A small image classifier, trained from scratch.
Model: 32-pixel images, norm layernorm, activation gelu, depths [2, 5, 2].
Rows from block 5 of a small image classifier, named by matrix and row number. Rows with one number belong to one neuron. Each number is 50 + 12 x the weight over its row's rms, rounded and kept within 0 to 99. All counts start at 0.
After each neuron's rows are labels from the 100 images, of 14976, where the neuron reaches its highest value: "responds to" is what is common among them. Only what is clearly more common there than usual is listed. The data: photos of plants, animals and fungi (iNaturalist).
# fc1: MLP up (model.blocks.5.mlp.fc1.weight, 768x192), inputs 0-191
# fc2: MLP down (model.blocks.5.mlp.fc2.weight, 192x768, transposed), outputs 0-191

fc1.178:81 47 66 15 54 63 38 58 53 52 58 39 42 57 77 51 53 69 46 62 41 42 54 51 46 64 41 37 44 34 45 68 48 31 62 51 22 38 29 55 48 50 44 60 41 47 55 39 44 48 54 45 29 31 40 48 58 52 59 61 59 54 40 64 42 46 37 51 57 59 50 51 53 47 37 44 58 58 33 69 78 57 31 50 59 46 42 66 58 30 69 44 49 53 64 41 58 50 50 35 51 57 72 52 50 56 62 65 46 65 56 62 39 40 44 72 61 42 50 47 69 71 54 52 64 45 56 40 27 44 65 49 54 53 43 50 47 39 32 40 43 50 45 40 31 56 41 53 55 51 69 58 52 37 44 47 33 39 34 61 62 31 58 57 61 32 45 42 75 37 30 56 40 40 38 33 40 17 51 61 51 63 28 33 49 32 51 80 47 51 56 41
fc2.178:51 50 48 48 45 52 52 58 34 50 31 71 55 61 52 71 53 42 72 74 65 71 47 50 47 51 65 35 69 31 53 46 59 51 42 65 44 48 72 40 60 42 36 46 56 47 42 66 48 58 38 27 61 53 58 33 41 65 56 32 35 48 43 46 42 49 50 54 51 56 57 63 47 70 40 76 48 47 57 75 38 32 64 54 55 54 47 52 53 67 61 68 55 29 46 60 34 66 35 51 46 36 45 48 49 53 33 48 70 58 54 63 42 72 60 54 47 31 44 60 36 51 53 26 47 46 58 55 47 40 33 56 29 59 57 41 37 35 67 57 39 50 55 44 65 68 60 62 39 72 38 42 41 45 65 27 60 37 72 55 63 51 63 38 47 27 42 49 21 28 39 40 31 63 71 75 46 73 41 33 58 51 39 53 53 52 53 48 54 46 51 41
responds to: order Lepidoptera; family: Nymphalidae

fc1.43:34 55 46 37 43 55 43 37 46 25 50 33 55 55 60 78 45 51 46 55 45 46 42 75 28 43 50 59 42 70 40 54 54 31 34 38 42 40 43 41 44 69 62 63 27 42 33 50 33 55 54 45 42 50 53 52 52 45 53 49 54 44 84 72 53 41 62 63 63 37 56 57 50 76 53 50 44 51 41 51 61 58 29 53 78 42 32 54 41 52 61 75 64 36 45 49 52 69 36 77 68 60 33 47 32 35 47 55 70 47 44 53 47 55 41 49 39 34 47 74 68 47 72 54 62 68 37 60 58 37 34 45 43 50 63 54 42 56 52 58 50 50 62 48 41 53 74 59 36 49 63 47 60 58 48 40 30 65 35 65 52 43 60 35 41 51 35 74 52 44 71 61 57 64 48 59 41 59 42 57 62 57 51 72 58 79 43 45 51 44 64 56
fc2.43:63 40 60 70 63 53 69 66 49 45 48 34 67 47 63 50 66 42 34 59 54 55 62 65 72 69 40 49 59 41 37 48 44 53 72 50 61 46 52 63 44 40 40 63 61 61 65 49 61 61 56 56 55 66 55 61 43 57 41 49 48 46 42 48 48 59 34 60 57 21 44 63 57 51 60 44 51 27 49 60 24 48 39 65 29 40 48 47 38 49 48 42 34 45 54 69 46 52 46 67 37 70 41 48 53 61 55 39 48 26 52 70 47 56 72 59 48 42 64 36 47 36 36 51 51 59 72 47 59 66 65 23 51 62 49 46 62 63 46 45 47 46 48 31 59 55 24 69 52 52 67 36 37 44 57 70 51 60 76 13 38 32 64 20 51 43 34 53 55 39 31 61 49 46 57 31 68 36 64 46 40 53 55 42 54 67 38 51 51 57 64 51
responds to: class Aves; order Passeriformes

fc1.613:37 40 39 69 63 43 67 21 36 37 60 51 58 67 36 56 47 54 42 45 55 54 54 52 43 64 47 49 49 51 67 51 64 57 32 45 53 77 45 63 46 44 32 42 55 57 46 36 61 34 57 63 52 67 40 26 57 23 43 51 60 44 54 45 61 36 43 56 35 32 37 39 55 56 28 42 40 39 33 55 54 63 50 49 33 62 39 69 69 41 19 68 62 47 47 68 47 51 61 51 58 51 54 51 34 69 50 30 43 68 42 32 60 69 48 38 76 36 69 50 59 24 50 36 70 52 61 45 45 57 57 47 54 60 74 54 50 39 61 60 32 36 55 52 48 42 75 64 75 46 36 39 33 46 48 45 50 36 61 57 58 48 45 40 50 71 64 51 56 66 40 42 58 46 53 64 43 66 63 37 51 54 48 48 39 66 48 61 55 76 34 52
fc2.613:55 56 47 29 53 61 65 53 48 45 42 52 42 55 64 57 41 49 67 63 45 51 43 39 47 68 38 42 39 56 65 22 65 41 32 40 43 74 41 31 38 57 34 48 51 38 37 68 55 43 55 37 57 55 51 58 69 49 44 59 34 66 37 45 56 40 68 30 55 55 45 41 54 54 50 61 51 64 64 53 68 63 61 59 62 57 65 54 27 37 61 46 57 63 54 54 59 40 58 55 34 46 67 63 52 48 68 31 64 65 87 38 42 46 41 71 49 62 38 49 62 59 65 56 55 46 42 49 44 49 39 48 62 24 53 55 37 69 41 50 53 46 59 31 55 47 41 59 58 16 40 68 49 60 50 64 52 36 45 40 54 57 50 18 58 29 21 38 51 44 45 37 60 66 74 36 71 52 49 59 42 60 43 45 44 59 56 41 26 42 50 32
responds to: order Passeriformes

fc1.457:42 51 44 42 57 49 41 54 42 46 73 50 61 39 55 33 48 57 57 39 49 43 62 35 32 29 54 53 38 48 29 47 50 36 41 37 41 55 56 43 48 38 58 49 56 46 44 34 69 50 56 82 49 63 44 62 53 58 61 32 56 54 53 51 61 39 39 39 34 22 58 79 56 45 53 32 50 63 43 25 43 52 32 38 55 52 37 30 27 59 58 64 50 34 46 28 53 42 64 61 49 70 56 52 46 41 64 41 61 73 43 51 48 52 62 52 50 54 32 44 44 54 42 51 63 83 51 39 67 45 25 48 67 54 73 40 69 56 59 54 30 46 54 40 36 42 36 60 65 45 64 57 61 36 59 57 25 52 47 37 67 49 67 67 39 29 38 45 40 52 54 54 33 63 58 67 54 72 59 45 51 71 53 58 42 83 57 58 43 51 46 44
fc2.457:41 47 61 76 65 49 82 35 37 59 59 62 30 49 43 50 39 24 53 43 40 45 41 45 53 81 43 57 46 67 37 50 53 60 62 46 50 58 46 36 53 65 44 58 60 43 62 76 51 44 50 46 42 46 35 54 55 49 50 51 54 52 55 63 67 39 38 27 51 73 66 54 46 74 65 46 58 52 55 56 22 43 47 60 19 77 62 50 60 46 33 41 31 55 50 61 36 35 38 51 36 56 50 50 63 62 43 57 46 52 49 43 62 48 71 50 62 47 74 44 67 40 32 48 52 59 35 39 31 37 44 32 64 53 52 46 52 22 49 57 64 61 38 63 55 47 31 44 65 50 71 32 59 44 45 62 59 44 58 28 54 36 44 17 49 51 48 57 77 55 46 43 49 51 25 43 65 62 46 49 48 40 55 49 48 69 57 45 47 51 52 65
responds to: class Aves; order Passeriformes

fc1.51:55 57 36 51 28 61 43 45 39 57 46 56 67 28 35 28 67 50 63 82 48 66 53 47 66 48 62 63 39 75 46 42 47 55 48 46 44 41 32 54 50 62 53 45 40 51 60 67 54 54 52 54 57 61 31 55 52 37 78 67 47 62 49 30 55 55 30 49 82 42 57 38 47 53 47 72 40 57 32 48 69 49 48 49 47 49 65 40 42 46 73 50 33 37 46 50 65 53 53 61 73 40 46 53 45 64 49 45 27 62 50 31 67 42 39 53 41 49 35 51 59 64 58 42 35 37 63 65 43 46 51 51 90 46 47 71 49 51 64 61 56 48 41 51 61 36 52 55 37 50 42 25 54 66 32 41 32 52 43 41 31 64 39 66 43 65 56 42 41 39 48 43 50 48 39 26 30 46 34 45 43 72 63 50 53 56 68 46 29 58 44 49
fc2.51:67 55 56 58 70 43 57 68 62 44 30 66 44 35 59 54 44 65 41 60 49 44 47 57 67 60 64 49 52 35 57 56 34 24 51 62 70 55 36 52 43 60 48 56 53 55 47 34 52 62 45 38 62 43 64 53 54 68 59 39 67 47 36 48 57 69 60 41 53 47 39 52 42 61 54 33 55 43 70 55 62 39 74 46 56 52 40 45 53 35 54 49 58 57 66 38 45 54 59 44 26 67 38 51 48 38 73 62 73 51 56 48 52 43 44 33 42 79 36 47 56 61 67 40 32 47 50 61 53 30 43 49 60 50 44 63 58 62 63 36 39 65 43 60 46 40 47 21 46 54 54 54 52 64 64 75 45 65 57 90 51 51 48 58 77 40 56 13 45 45 50 56 60 37 48 67 60 39 60 38 43 77 46 55 33 63 51 39 36 61 63 53
responds to: order Lepidoptera

fc1.385:56 62 27 51 62 44 48 70 36 53 35 59 56 50 56 43 49 50 67 55 67 57 37 41 34 52 65 55 67 54 66 53 43 36 40 56 51 46 64 56 52 65 48 48 78 59 30 51 63 33 37 45 81 61 63 53 49 46 52 45 58 67 50 48 65 52 32 46 49 42 34 51 37 45 57 42 59 59 50 43 50 41 45 59 60 63 61 45 35 56 60 23 38 85 76 51 57 73 35 48 54 67 62 54 41 48 42 23 62 35 44 47 48 52 58 19 51 30 49 39 67 63 44 50 55 69 84 56 45 41 49 58 52 46 55 66 17 34 55 41 59 37 43 24 40 57 52 59 58 57 51 60 44 44 45 61 37 41 47 65 59 37 57 56 45 44 46 53 40 56 71 57 52 68 54 53 73 43 56 52 36 55 36 35 65 36 44 60 64 40 31 40
fc2.385:49 22 59 51 31 52 44 41 64 51 46 40 42 47 49 48 31 39 60 14 54 51 57 56 40 60 51 64 43 70 64 69 51 67 38 33 26 62 59 63 46 54 36 47 47 49 43 58 87 51 43 42 56 42 52 49 58 61 60 56 44 61 42 40 47 30 70 47 43 67 40 68 50 41 21 37 52 61 46 59 39 53 42 50 39 12 54 56 42 53 65 44 58 44 61 46 40 44 65 65 37 41 47 48 50 59 45 67 54 41 52 68 69 55 55 65 16 45 32 59 64 42 50 55 46 38 70 50 36 86 69 46 47 34 46 37 65 55 38 42 48 62 37 57 53 58 47 57 47 58 53 52 50 41 55 52 21 35 35 53 32 25 47 54 52 54 48 48 44 49 46 52 51 46 37 49 35 54 44 51 55 59 59 77 44 34 71 42 59 45 49 36
responds to: phylum Chordata; class Aves; order Charadriiformes

fc1.483:47 23 51 38 49 54 50 39 52 26 46 57 51 61 31 46 53 48 52 42 54 41 28 32 53 45 40 59 55 45 49 42 54 54 54 47 43 59 43 44 64 38 35 69 51 51 25 61 74 46 45 46 19 53 50 42 54 07 43 39 61 48 51 38 57 74 47 81 51 48 39 53 56 66 51 61 40 66 49 61 56 49 42 39 50 49 49 71 39 54 37 42 37 73 48 70 55 46 68 44 28 57 73 60 40 49 44 58 53 73 60 50 32 61 39 28 70 55 62 72 54 32 69 62 55 51 60 37 52 60 56 44 46 54 65 63 39 63 55 50 61 62 57 48 52 49 59 37 48 60 46 20 40 45 64 25 50 53 67 63 46 60 39 52 58 29 34 47 69 42 62 69 51 40 42 32 59 70 49 54 52 58 26 60 56 49 36 49 47 47 46 48
fc2.483:31 54 45 49 48 34 60 54 32 63 42 56 45 53 55 53 40 60 40 41 64 21 44 56 60 64 32 54 54 54 67 45 36 38 45 69 56 60 57 41 50 50 60 36 64 47 69 56 69 48 49 60 65 42 67 51 54 43 47 43 48 51 50 73 57 45 27 68 52 41 52 81 60 43 57 68 45 52 40 49 70 58 57 24 70 47 60 45 43 39 74 35 60 66 46 56 41 58 50 47 37 71 28 39 69 41 62 47 53 84 68 40 54 39 34 65 37 27 47 65 63 64 49 61 58 50 48 60 54 59 46 40 57 53 35 63 48 46 58 49 41 53 55 85 55 53 49 59 44 19 35 45 65 51 55 40 30 39 42 40 47 35 65 25 51 31 44 51 45 57 33 41 58 45 66 69 59 44 58 65 63 40 66 51 45 40 45 49 46 67 60 46
responds to: order Passeriformes

fc1.646:52 50 59 36 56 37 37 41 51 56 66 43 64 40 68 43 43 37 38 63 51 61 53 58 30 47 53 62 60 61 54 66 40 60 50 55 55 33 51 32 40 36 58 62 34 46 54 61 55 33 55 45 51 51 43 50 30 49 43 52 26 48 70 65 47 28 73 44 45 37 52 56 42 58 43 45 43 52 35 36 46 56 50 67 46 51 60 40 45 48 53 70 49 27 58 59 42 38 29 42 63 50 16 47 58 40 65 36 56 56 50 38 45 57 35 60 39 65 19 42 43 53 49 47 70 58 24 63 52 54 43 36 41 36 69 31 57 54 57 33 59 43 48 43 56 37 54 39 51 28 57 43 61 43 21 78 62 59 48 48 54 43 61 57 41 50 58 79 43 58 60 79 42 67 53 61 36 51 72 49 71 56 72 35 64 76 61 47 50 56 33 49
fc2.646:41 51 36 66 59 55 68 63 43 47 38 48 41 54 57 47 46 48 42 58 51 35 47 43 39 58 43 33 67 60 51 33 53 34 36 40 44 35 45 50 66 55 35 57 74 51 42 38 57 70 44 57 40 69 58 48 54 76 40 54 46 46 33 49 69 44 44 60 39 35 47 45 47 57 39 41 42 24 51 49 33 46 39 48 61 34 40 62 65 63 47 43 39 47 55 47 23 57 44 53 58 39 40 49 59 53 37 59 37 50 45 68 41 39 67 66 46 48 29 41 34 67 33 62 57 75 41 47 80 58 44 30 64 53 35 43 36 48 68 68 52 45 52 69 53 67 64 56 48 63 51 53 40 41 68 37 52 55 55 31 53 66 69 44 40 39 28 22 53 33 29 51 42 28 37 56 62 76 74 53 49 38 64 56 50 41 48 25 68 64 48 49
responds to: order Passeriformes

fc1.540:49 56 53 52 44 40 57 50 37 31 63 44 74 35 36 51 70 56 41 62 56 46 19 36 18 46 61 49 28 39 46 53 45 53 44 54 49 61 41 54 63 62 79 60 40 48 43 35 57 55 57 65 57 75 35 23 61 54 62 39 28 65 62 64 53 40 52 47 54 42 30 45 43 42 36 49 51 35 61 19 56 60 27 64 38 52 51 39 48 60 34 40 65 38 52 53 51 53 28 38 55 59 29 43 59 47 30 68 62 53 53 56 69 59 30 47 62 54 64 43 35 52 46 47 54 44 66 61 56 22 38 45 65 31 43 44 49 59 64 29 63 50 65 35 48 58 66 62 55 27 49 49 45 51 39 47 75 42 58 70 50 41 68 67 46 56 61 56 43 49 32 44 59 49 58 49 67 67 49 47 59 49 59 54 41 57 56 63 46 54 35 44
fc2.540:39 69 37 65 41 48 48 53 43 52 29 63 48 76 71 31 57 43 27 57 33 59 61 84 45 52 85 37 29 43 46 51 49 28 45 44 39 40 53 71 61 56 46 54 55 48 47 46 34 41 43 38 71 37 52 58 34 33 61 55 69 41 43 65 49 43 42 35 32 51 40 47 35 42 38 45 58 37 59 66 41 52 51 54 53 56 53 63 53 41 64 46 33 48 58 63 46 54 71 59 39 54 56 52 38 75 61 30 46 61 60 54 61 38 37 58 54 50 48 47 37 41 46 58 36 60 33 47 53 40 42 81 46 51 64 71 45 49 50 72 50 49 34 55 44 34 34 48 40 58 56 49 46 41 54 60 51 32 61 66 29 72 42 63 67 67 49 29 33 54 49 81 42 50 49 30 52 43 44 57 47 45 55 68 37 62 64 57 44 61 61 52
responds to: order Passeriformes

fc1.229:56 55 55 30 41 58 38 49 49 44 56 45 54 73 71 26 62 76 27 54 38 43 58 57 49 47 61 57 31 44 53 77 66 56 67 50 51 48 67 39 63 40 57 34 16 72 49 52 44 62 55 48 54 30 70 52 30 30 29 51 55 54 45 57 58 46 57 67 49 31 52 57 53 47 41 38 42 49 30 50 47 68 41 49 62 43 55 35 48 56 61 43 44 45 59 40 52 71 30 44 65 44 39 46 66 57 46 60 35 60 47 68 63 51 67 47 51 53 56 39 49 43 75 50 46 47 39 51 48 68 68 38 33 46 43 78 54 42 64 52 01 41 57 42 56 52 35 66 68 54 51 47 44 66 65 49 46 48 50 49 54 47 49 33 43 55 44 55 45 57 49 40 33 74 63 29 36 53 44 60 61 48 54 34 40 70 57 42 46 46 35 48
fc2.229:41 38 57 53 41 65 49 63 70 67 55 35 64 58 67 51 44 61 57 51 42 60 40 58 42 62 39 44 28 50 69 59 56 52 66 35 46 48 59 53 21 65 38 69 58 47 45 69 45 60 36 38 48 70 52 65 73 53 46 34 36 43 61 40 45 44 69 18 44 40 21 51 52 70 49 39 55 80 33 71 54 55 48 52 36 42 44 59 69 62 47 44 60 35 32 58 43 61 56 54 53 75 27 31 75 42 56 53 52 56 54 28 45 40 67 42 59 33 43 62 66 47 58 58 32 37 67 53 67 64 46 44 55 38 40 48 43 63 55 62 55 50 54 30 54 61 35 47 62 58 44 59 51 52 50 67 42 51 54 48 44 55 55 40 59 53 18 55 48 88 58 44 39 40 47 57 52 58 64 53 40 47 35 41 65 58 54 46 58 53 52 51
responds to: order Passeriformes

fc1.550:57 45 40 47 60 58 42 37 23 24 47 45 46 79 67 58 42 34 43 53 42 42 55 42 62 53 60 42 48 42 56 51 40 55 55 31 73 55 69 47 40 44 60 39 42 44 42 48 52 35 82 58 55 46 51 58 51 42 35 58 53 55 58 45 54 54 64 57 39 37 62 43 51 52 33 40 56 34 68 67 47 46 48 69 31 76 62 61 32 65 57 65 66 64 53 53 65 63 55 61 51 40 51 61 40 65 41 46 36 62 53 46 62 55 64 26 53 54 52 50 46 36 54 44 46 38 48 65 45 74 59 42 56 55 53 35 46 50 48 41 46 48 67 57 77 61 59 42 19 38 41 66 45 74 60 42 30 53 52 36 52 24 59 50 34 37 60 67 29 37 63 29 46 57 36 32 59 66 47 52 74 46 65 46 46 33 34 38 67 51 30 51
fc2.550:49 58 58 53 70 61 60 58 60 44 42 66 50 43 62 50 47 67 54 28 45 63 59 46 50 38 49 55 41 43 55 37 55 64 38 46 33 46 48 44 51 66 44 61 41 66 54 45 60 53 37 58 62 42 31 50 72 67 49 34 53 47 62 52 42 50 38 59 71 85 52 30 38 62 46 51 74 64 48 54 59 46 52 30 54 57 71 33 55 45 64 34 48 62 45 51 52 59 34 54 57 52 31 25 47 55 39 34 55 35 81 60 26 39 66 49 43 41 47 67 75 50 47 56 64 32 60 40 52 32 21 61 49 60 41 64 27 41 75 28 46 50 63 57 43 38 48 47 54 45 45 55 43 76 46 52 61 68 40 63 73 48 28 60 50 67 48 44 45 59 43 60 57 53 48 52 51 50 40 61 60 53 57 24 56 58 36 61 39 66 65 29
responds to: phylum Chordata; class Aves; order Charadriiformes

fc1.165:44 46 53 51 52 60 40 42 40 70 62 38 39 43 46 38 37 11 50 63 53 47 42 53 47 30 65 61 34 39 62 44 35 40 54 53 40 68 37 40 57 59 56 57 47 47 61 52 47 32 54 55 45 26 48 46 39 56 70 35 55 47 48 66 54 29 64 45 34 60 32 31 27 49 44 55 64 31 44 49 66 50 33 46 40 56 45 29 53 48 52 61 50 34 55 39 53 58 46 37 52 72 60 45 32 71 58 32 38 46 51 52 42 45 50 56 33 50 59 51 53 58 61 60 51 44 79 53 35 42 78 63 69 42 44 38 37 42 62 59 46 35 36 38 39 41 62 67 72 73 62 69 42 60 51 40 39 48 62 42 55 48 47 41 46 62 39 47 59 64 29 30 49 59 48 84 42 46 46 32 54 58 47 37 70 67 49 29 42 52 27 39
fc2.165:56 39 41 50 49 40 43 47 57 62 44 48 41 60 54 34 65 71 33 57 65 51 40 47 43 80 47 46 54 43 31 36 77 42 64 61 39 46 57 37 40 30 57 41 54 22 58 50 52 49 45 49 52 60 57 39 62 63 52 50 69 55 40 56 59 42 43 30 53 70 44 55 49 45 40 31 26 68 46 61 40 42 74 49 49 41 42 60 50 46 55 48 46 47 53 44 52 59 46 58 51 59 60 32 57 51 36 80 45 69 63 58 50 55 44 16 55 62 54 58 55 39 49 70 76 47 65 75 59 42 60 61 50 55 71 42 31 79 40 39 58 63 40 62 52 40 50 27 27 64 27 36 44 59 38 67 57 44 49 50 60 49 46 41 47 37 52 47 30 67 57 50 58 47 61 30 55 52 60 45 60 70 67 57 66 45 64 30 73 59 55 44
responds to: phylum Chordata; class Aves

fc1.146:44 53 46 44 49 52 37 42 49 48 72 56 65 43 58 35 38 39 58 51 38 40 43 72 65 48 41 44 52 52 37 70 51 51 49 44 43 32 76 53 40 49 49 55 36 50 43 55 69 46 70 46 57 41 30 58 49 45 43 61 35 39 50 38 38 62 28 60 41 24 69 63 73 58 54 58 48 16 58 48 64 56 51 76 43 46 46 69 76 49 45 53 51 51 49 49 41 61 59 57 34 74 51 43 56 38 48 38 50 44 49 48 55 55 48 68 46 55 55 47 51 64 45 59 80 41 35 36 56 38 29 55 58 25 46 40 36 59 18 39 51 47 74 66 54 46 59 54 39 57 27 23 37 46 66 43 48 57 49 45 48 40 43 49 52 65 64 27 58 48 42 62 42 46 49 66 54 66 46 35 29 41 45 31 47 70 76 50 39 40 62 33
fc2.146:78 24 60 36 62 44 37 33 38 58 49 34 41 57 34 53 60 42 53 48 52 35 52 65 51 57 47 45 67 50 40 36 35 44 50 37 46 43 34 63 54 29 63 57 70 79 60 42 58 37 45 33 56 37 48 36 60 65 57 43 41 47 43 47 41 56 41 51 64 56 37 56 48 40 61 40 49 33 52 49 69 55 49 60 62 62 36 40 33 47 55 39 45 67 55 60 52 60 43 62 61 39 26 46 36 48 45 44 38 59 51 64 54 36 50 55 55 52 39 37 42 76 25 53 69 63 62 51 54 65 68 29 30 44 58 59 48 40 27 55 46 52 39 56 56 49 55 80 53 47 66 36 56 70 52 44 60 70 36 30 76 53 35 64 60 44 32 36 71 66 46 30 47 51 53 56 34 50 39 65 45 48 43 68 40 59 49 55 72 45 21 49
responds to: order Passeriformes

fc1.702:44 46 48 37 52 74 37 65 53 53 49 48 54 33 49 67 25 17 67 54 56 31 46 22 56 38 64 43 39 47 50 53 50 61 56 48 50 67 47 59 55 57 64 59 47 38 52 52 38 69 55 55 54 34 46 46 66 56 44 44 47 61 39 55 56 76 45 47 56 62 43 46 45 32 51 44 50 29 68 42 40 45 52 49 62 37 49 62 44 59 51 46 54 58 59 41 68 65 46 26 57 50 22 51 49 88 44 68 57 50 44 73 40 52 53 55 60 75 55 31 35 30 54 31 55 54 77 48 39 50 53 55 48 46 60 59 28 46 55 32 29 43 38 38 55 41 46 54 34 40 53 49 49 64 43 44 50 33 55 54 66 57 32 47 66 54 48 36 51 34 43 44 43 55 32 75 49 57 64 70 38 34 48 39 40 57 19 59 69 48 70 35
fc2.702:45 55 40 60 48 37 36 56 36 48 54 38 46 33 35 48 68 48 67 61 35 64 63 46 43 33 61 55 60 58 68 73 49 48 59 54 07 37 44 66 67 51 48 50 54 40 63 35 61 44 36 70 53 42 74 55 34 33 50 62 69 41 39 45 51 25 54 31 28 64 31 43 33 66 39 66 62 57 71 32 57 58 38 47 48 46 48 52 38 59 47 55 52 67 52 36 79 49 77 39 42 42 45 47 48 52 57 66 48 71 52 39 51 60 31 34 55 45 38 32 36 32 56 59 50 62 47 55 53 51 53 41 45 46 45 35 33 52 42 72 60 41 55 35 54 56 57 41 59 44 25 61 65 64 52 64 56 55 54 62 55 43 30 62 52 49 33 51 25 61 52 57 66 59 56 33 39 34 45 53 40 55 59 48 41 45 75 44 40 60 44 54
responds to: order Lepidoptera

fc1.573:70 56 60 51 33 47 43 53 56 44 38 56 49 45 56 39 57 44 58 59 37 62 65 53 45 52 48 49 31 44 28 52 36 51 16 51 57 57 38 67 74 61 55 40 52 61 51 38 60 49 46 46 43 53 47 48 65 44 58 50 54 71 54 57 70 48 51 49 38 50 45 61 41 34 45 65 26 45 47 53 60 50 29 42 51 37 43 65 64 72 20 63 43 35 36 38 41 45 42 49 44 41 45 40 33 48 54 55 50 49 50 39 30 49 56 69 29 51 50 49 50 58 37 43 30 33 56 74 62 41 61 55 40 29 49 62 27 35 38 67 57 46 75 54 50 52 54 60 41 31 62 52 43 63 44 46 58 64 46 45 44 77 33 88 58 62 40 65 50 67 40 45 34 49 52 41 21 61 72 35 57 46 29 46 46 28 54 68 46 56 38 65
fc2.573:54 43 42 41 65 46 42 44 57 51 52 55 52 38 68 49 48 48 52 33 59 35 38 46 39 45 38 38 52 60 56 45 59 32 78 59 38 50 57 49 61 35 54 51 47 62 55 50 62 42 47 56 57 49 55 48 61 52 54 70 50 45 51 49 58 59 04 41 52 42 58 53 54 33 47 32 38 60 40 17 66 44 48 51 72 45 52 86 56 46 46 44 56 63 45 35 49 36 60 59 53 34 59 40 67 52 62 37 50 57 51 45 34 54 53 61 22 62 34 60 45 33 68 42 37 66 19 60 51 52 50 66 55 64 31 44 71 55 30 55 50 31 37 34 62 51 34 31 38 69 69 32 47 55 52 54 52 65 57 18 57 38 48 45 65 42 29 59 53 46 59 61 45 51 62 40 47 35 48 37 53 52 59 67 73 62 50 35 44 58 55 74
responds to: class Aves

fc1.607:60 50 39 32 18 53 35 35 51 47 50 58 56 47 39 32 49 66 46 66 55 61 64 37 53 51 40 48 44 49 59 59 25 37 36 56 52 57 47 64 60 50 48 42 57 43 54 47 76 56 48 49 59 50 67 30 42 67 39 64 51 53 53 48 46 56 59 41 67 27 58 39 55 38 33 78 35 57 56 65 61 57 52 55 68 59 58 36 42 49 76 34 40 40 36 55 68 54 32 58 55 33 46 65 69 46 34 44 34 52 54 46 43 34 65 22 45 69 46 67 38 55 61 43 37 62 49 47 21 46 64 52 49 47 24 62 82 60 65 58 60 57 61 36 62 41 55 47 59 44 49 38 43 65 60 41 50 61 46 56 52 73 47 61 49 36 45 45 44 63 48 51 65 51 48 42 35 45 62 70 36 57 54 47 58 69 57 36 25 64 30 34
fc2.607:41 45 26 40 63 26 41 61 63 33 40 35 43 48 71 40 49 42 56 50 46 53 67 79 54 76 43 41 47 39 48 35 43 41 50 60 28 38 28 36 46 62 66 49 52 62 33 55 49 33 58 33 60 51 66 60 42 74 61 62 50 58 69 50 39 40 45 40 52 38 48 50 36 34 65 58 40 52 59 67 64 41 50 56 42 42 47 29 57 54 59 37 57 34 46 47 55 34 34 48 38 70 25 38 46 28 54 48 69 47 54 58 71 55 57 50 61 46 40 54 52 39 43 45 35 47 65 69 61 58 36 45 72 38 26 31 63 25 57 43 57 46 24 57 28 42 51 50 34 49 86 48 51 58 55 62 50 46 42 48 54 53 35 65 61 46 51 30 51 65 32 38 53 38 50 42 53 43 32 41 40 49 64 55 53 59 51 32 40 53 46 59
responds to: order Lepidoptera

fc1.468:35 58 50 47 38 52 79 37 58 44 55 26 54 47 22 41 67 52 45 55 60 58 28 30 61 38 37 49 42 49 63 45 39 41 35 54 76 60 73 41 47 54 45 49 44 61 57 63 70 46 48 54 22 45 45 60 28 46 27 56 68 49 72 75 43 43 73 50 63 40 41 52 60 41 39 46 47 64 25 43 47 29 43 63 53 36 40 50 60 44 46 40 45 47 59 59 51 36 70 57 63 45 44 53 46 52 57 28 48 53 56 39 55 76 51 35 48 35 54 50 52 55 59 70 65 38 50 40 59 48 62 36 69 38 53 57 53 58 52 45 44 42 66 58 42 45 58 62 42 42 45 32 40 40 28 50 52 33 39 57 60 40 66 26 39 52 75 67 49 39 62 54 74 35 32 64 43 34 62 60 46 75 47 50 56 48 58 69 66 46 42 52
fc2.468:24 41 51 66 48 59 58 44 30 60 39 34 53 47 47 47 44 53 29 66 63 51 45 73 31 46 60 40 67 62 64 35 48 62 49 74 48 52 44 37 33 49 44 37 67 58 65 53 62 51 50 52 44 49 64 60 45 45 48 50 59 39 64 69 59 50 54 42 43 47 46 42 61 54 62 55 67 61 42 69 54 68 44 27 55 44 61 38 52 45 52 47 57 58 49 50 43 36 67 37 46 65 40 59 81 57 46 52 68 74 56 34 67 33 57 45 57 53 34 42 43 26 55 59 24 63 63 45 23 38 47 48 43 71 72 69 58 32 50 30 50 40 57 77 55 46 54 62 56 49 65 71 42 56 64 46 27 44 59 71 44 66 54 67 44 47 37 63 32 52 50 30 40 39 63 54 54 52 51 47 66 47 47 47 60 48 63 39 38 25 41 29
responds to: order Lepidoptera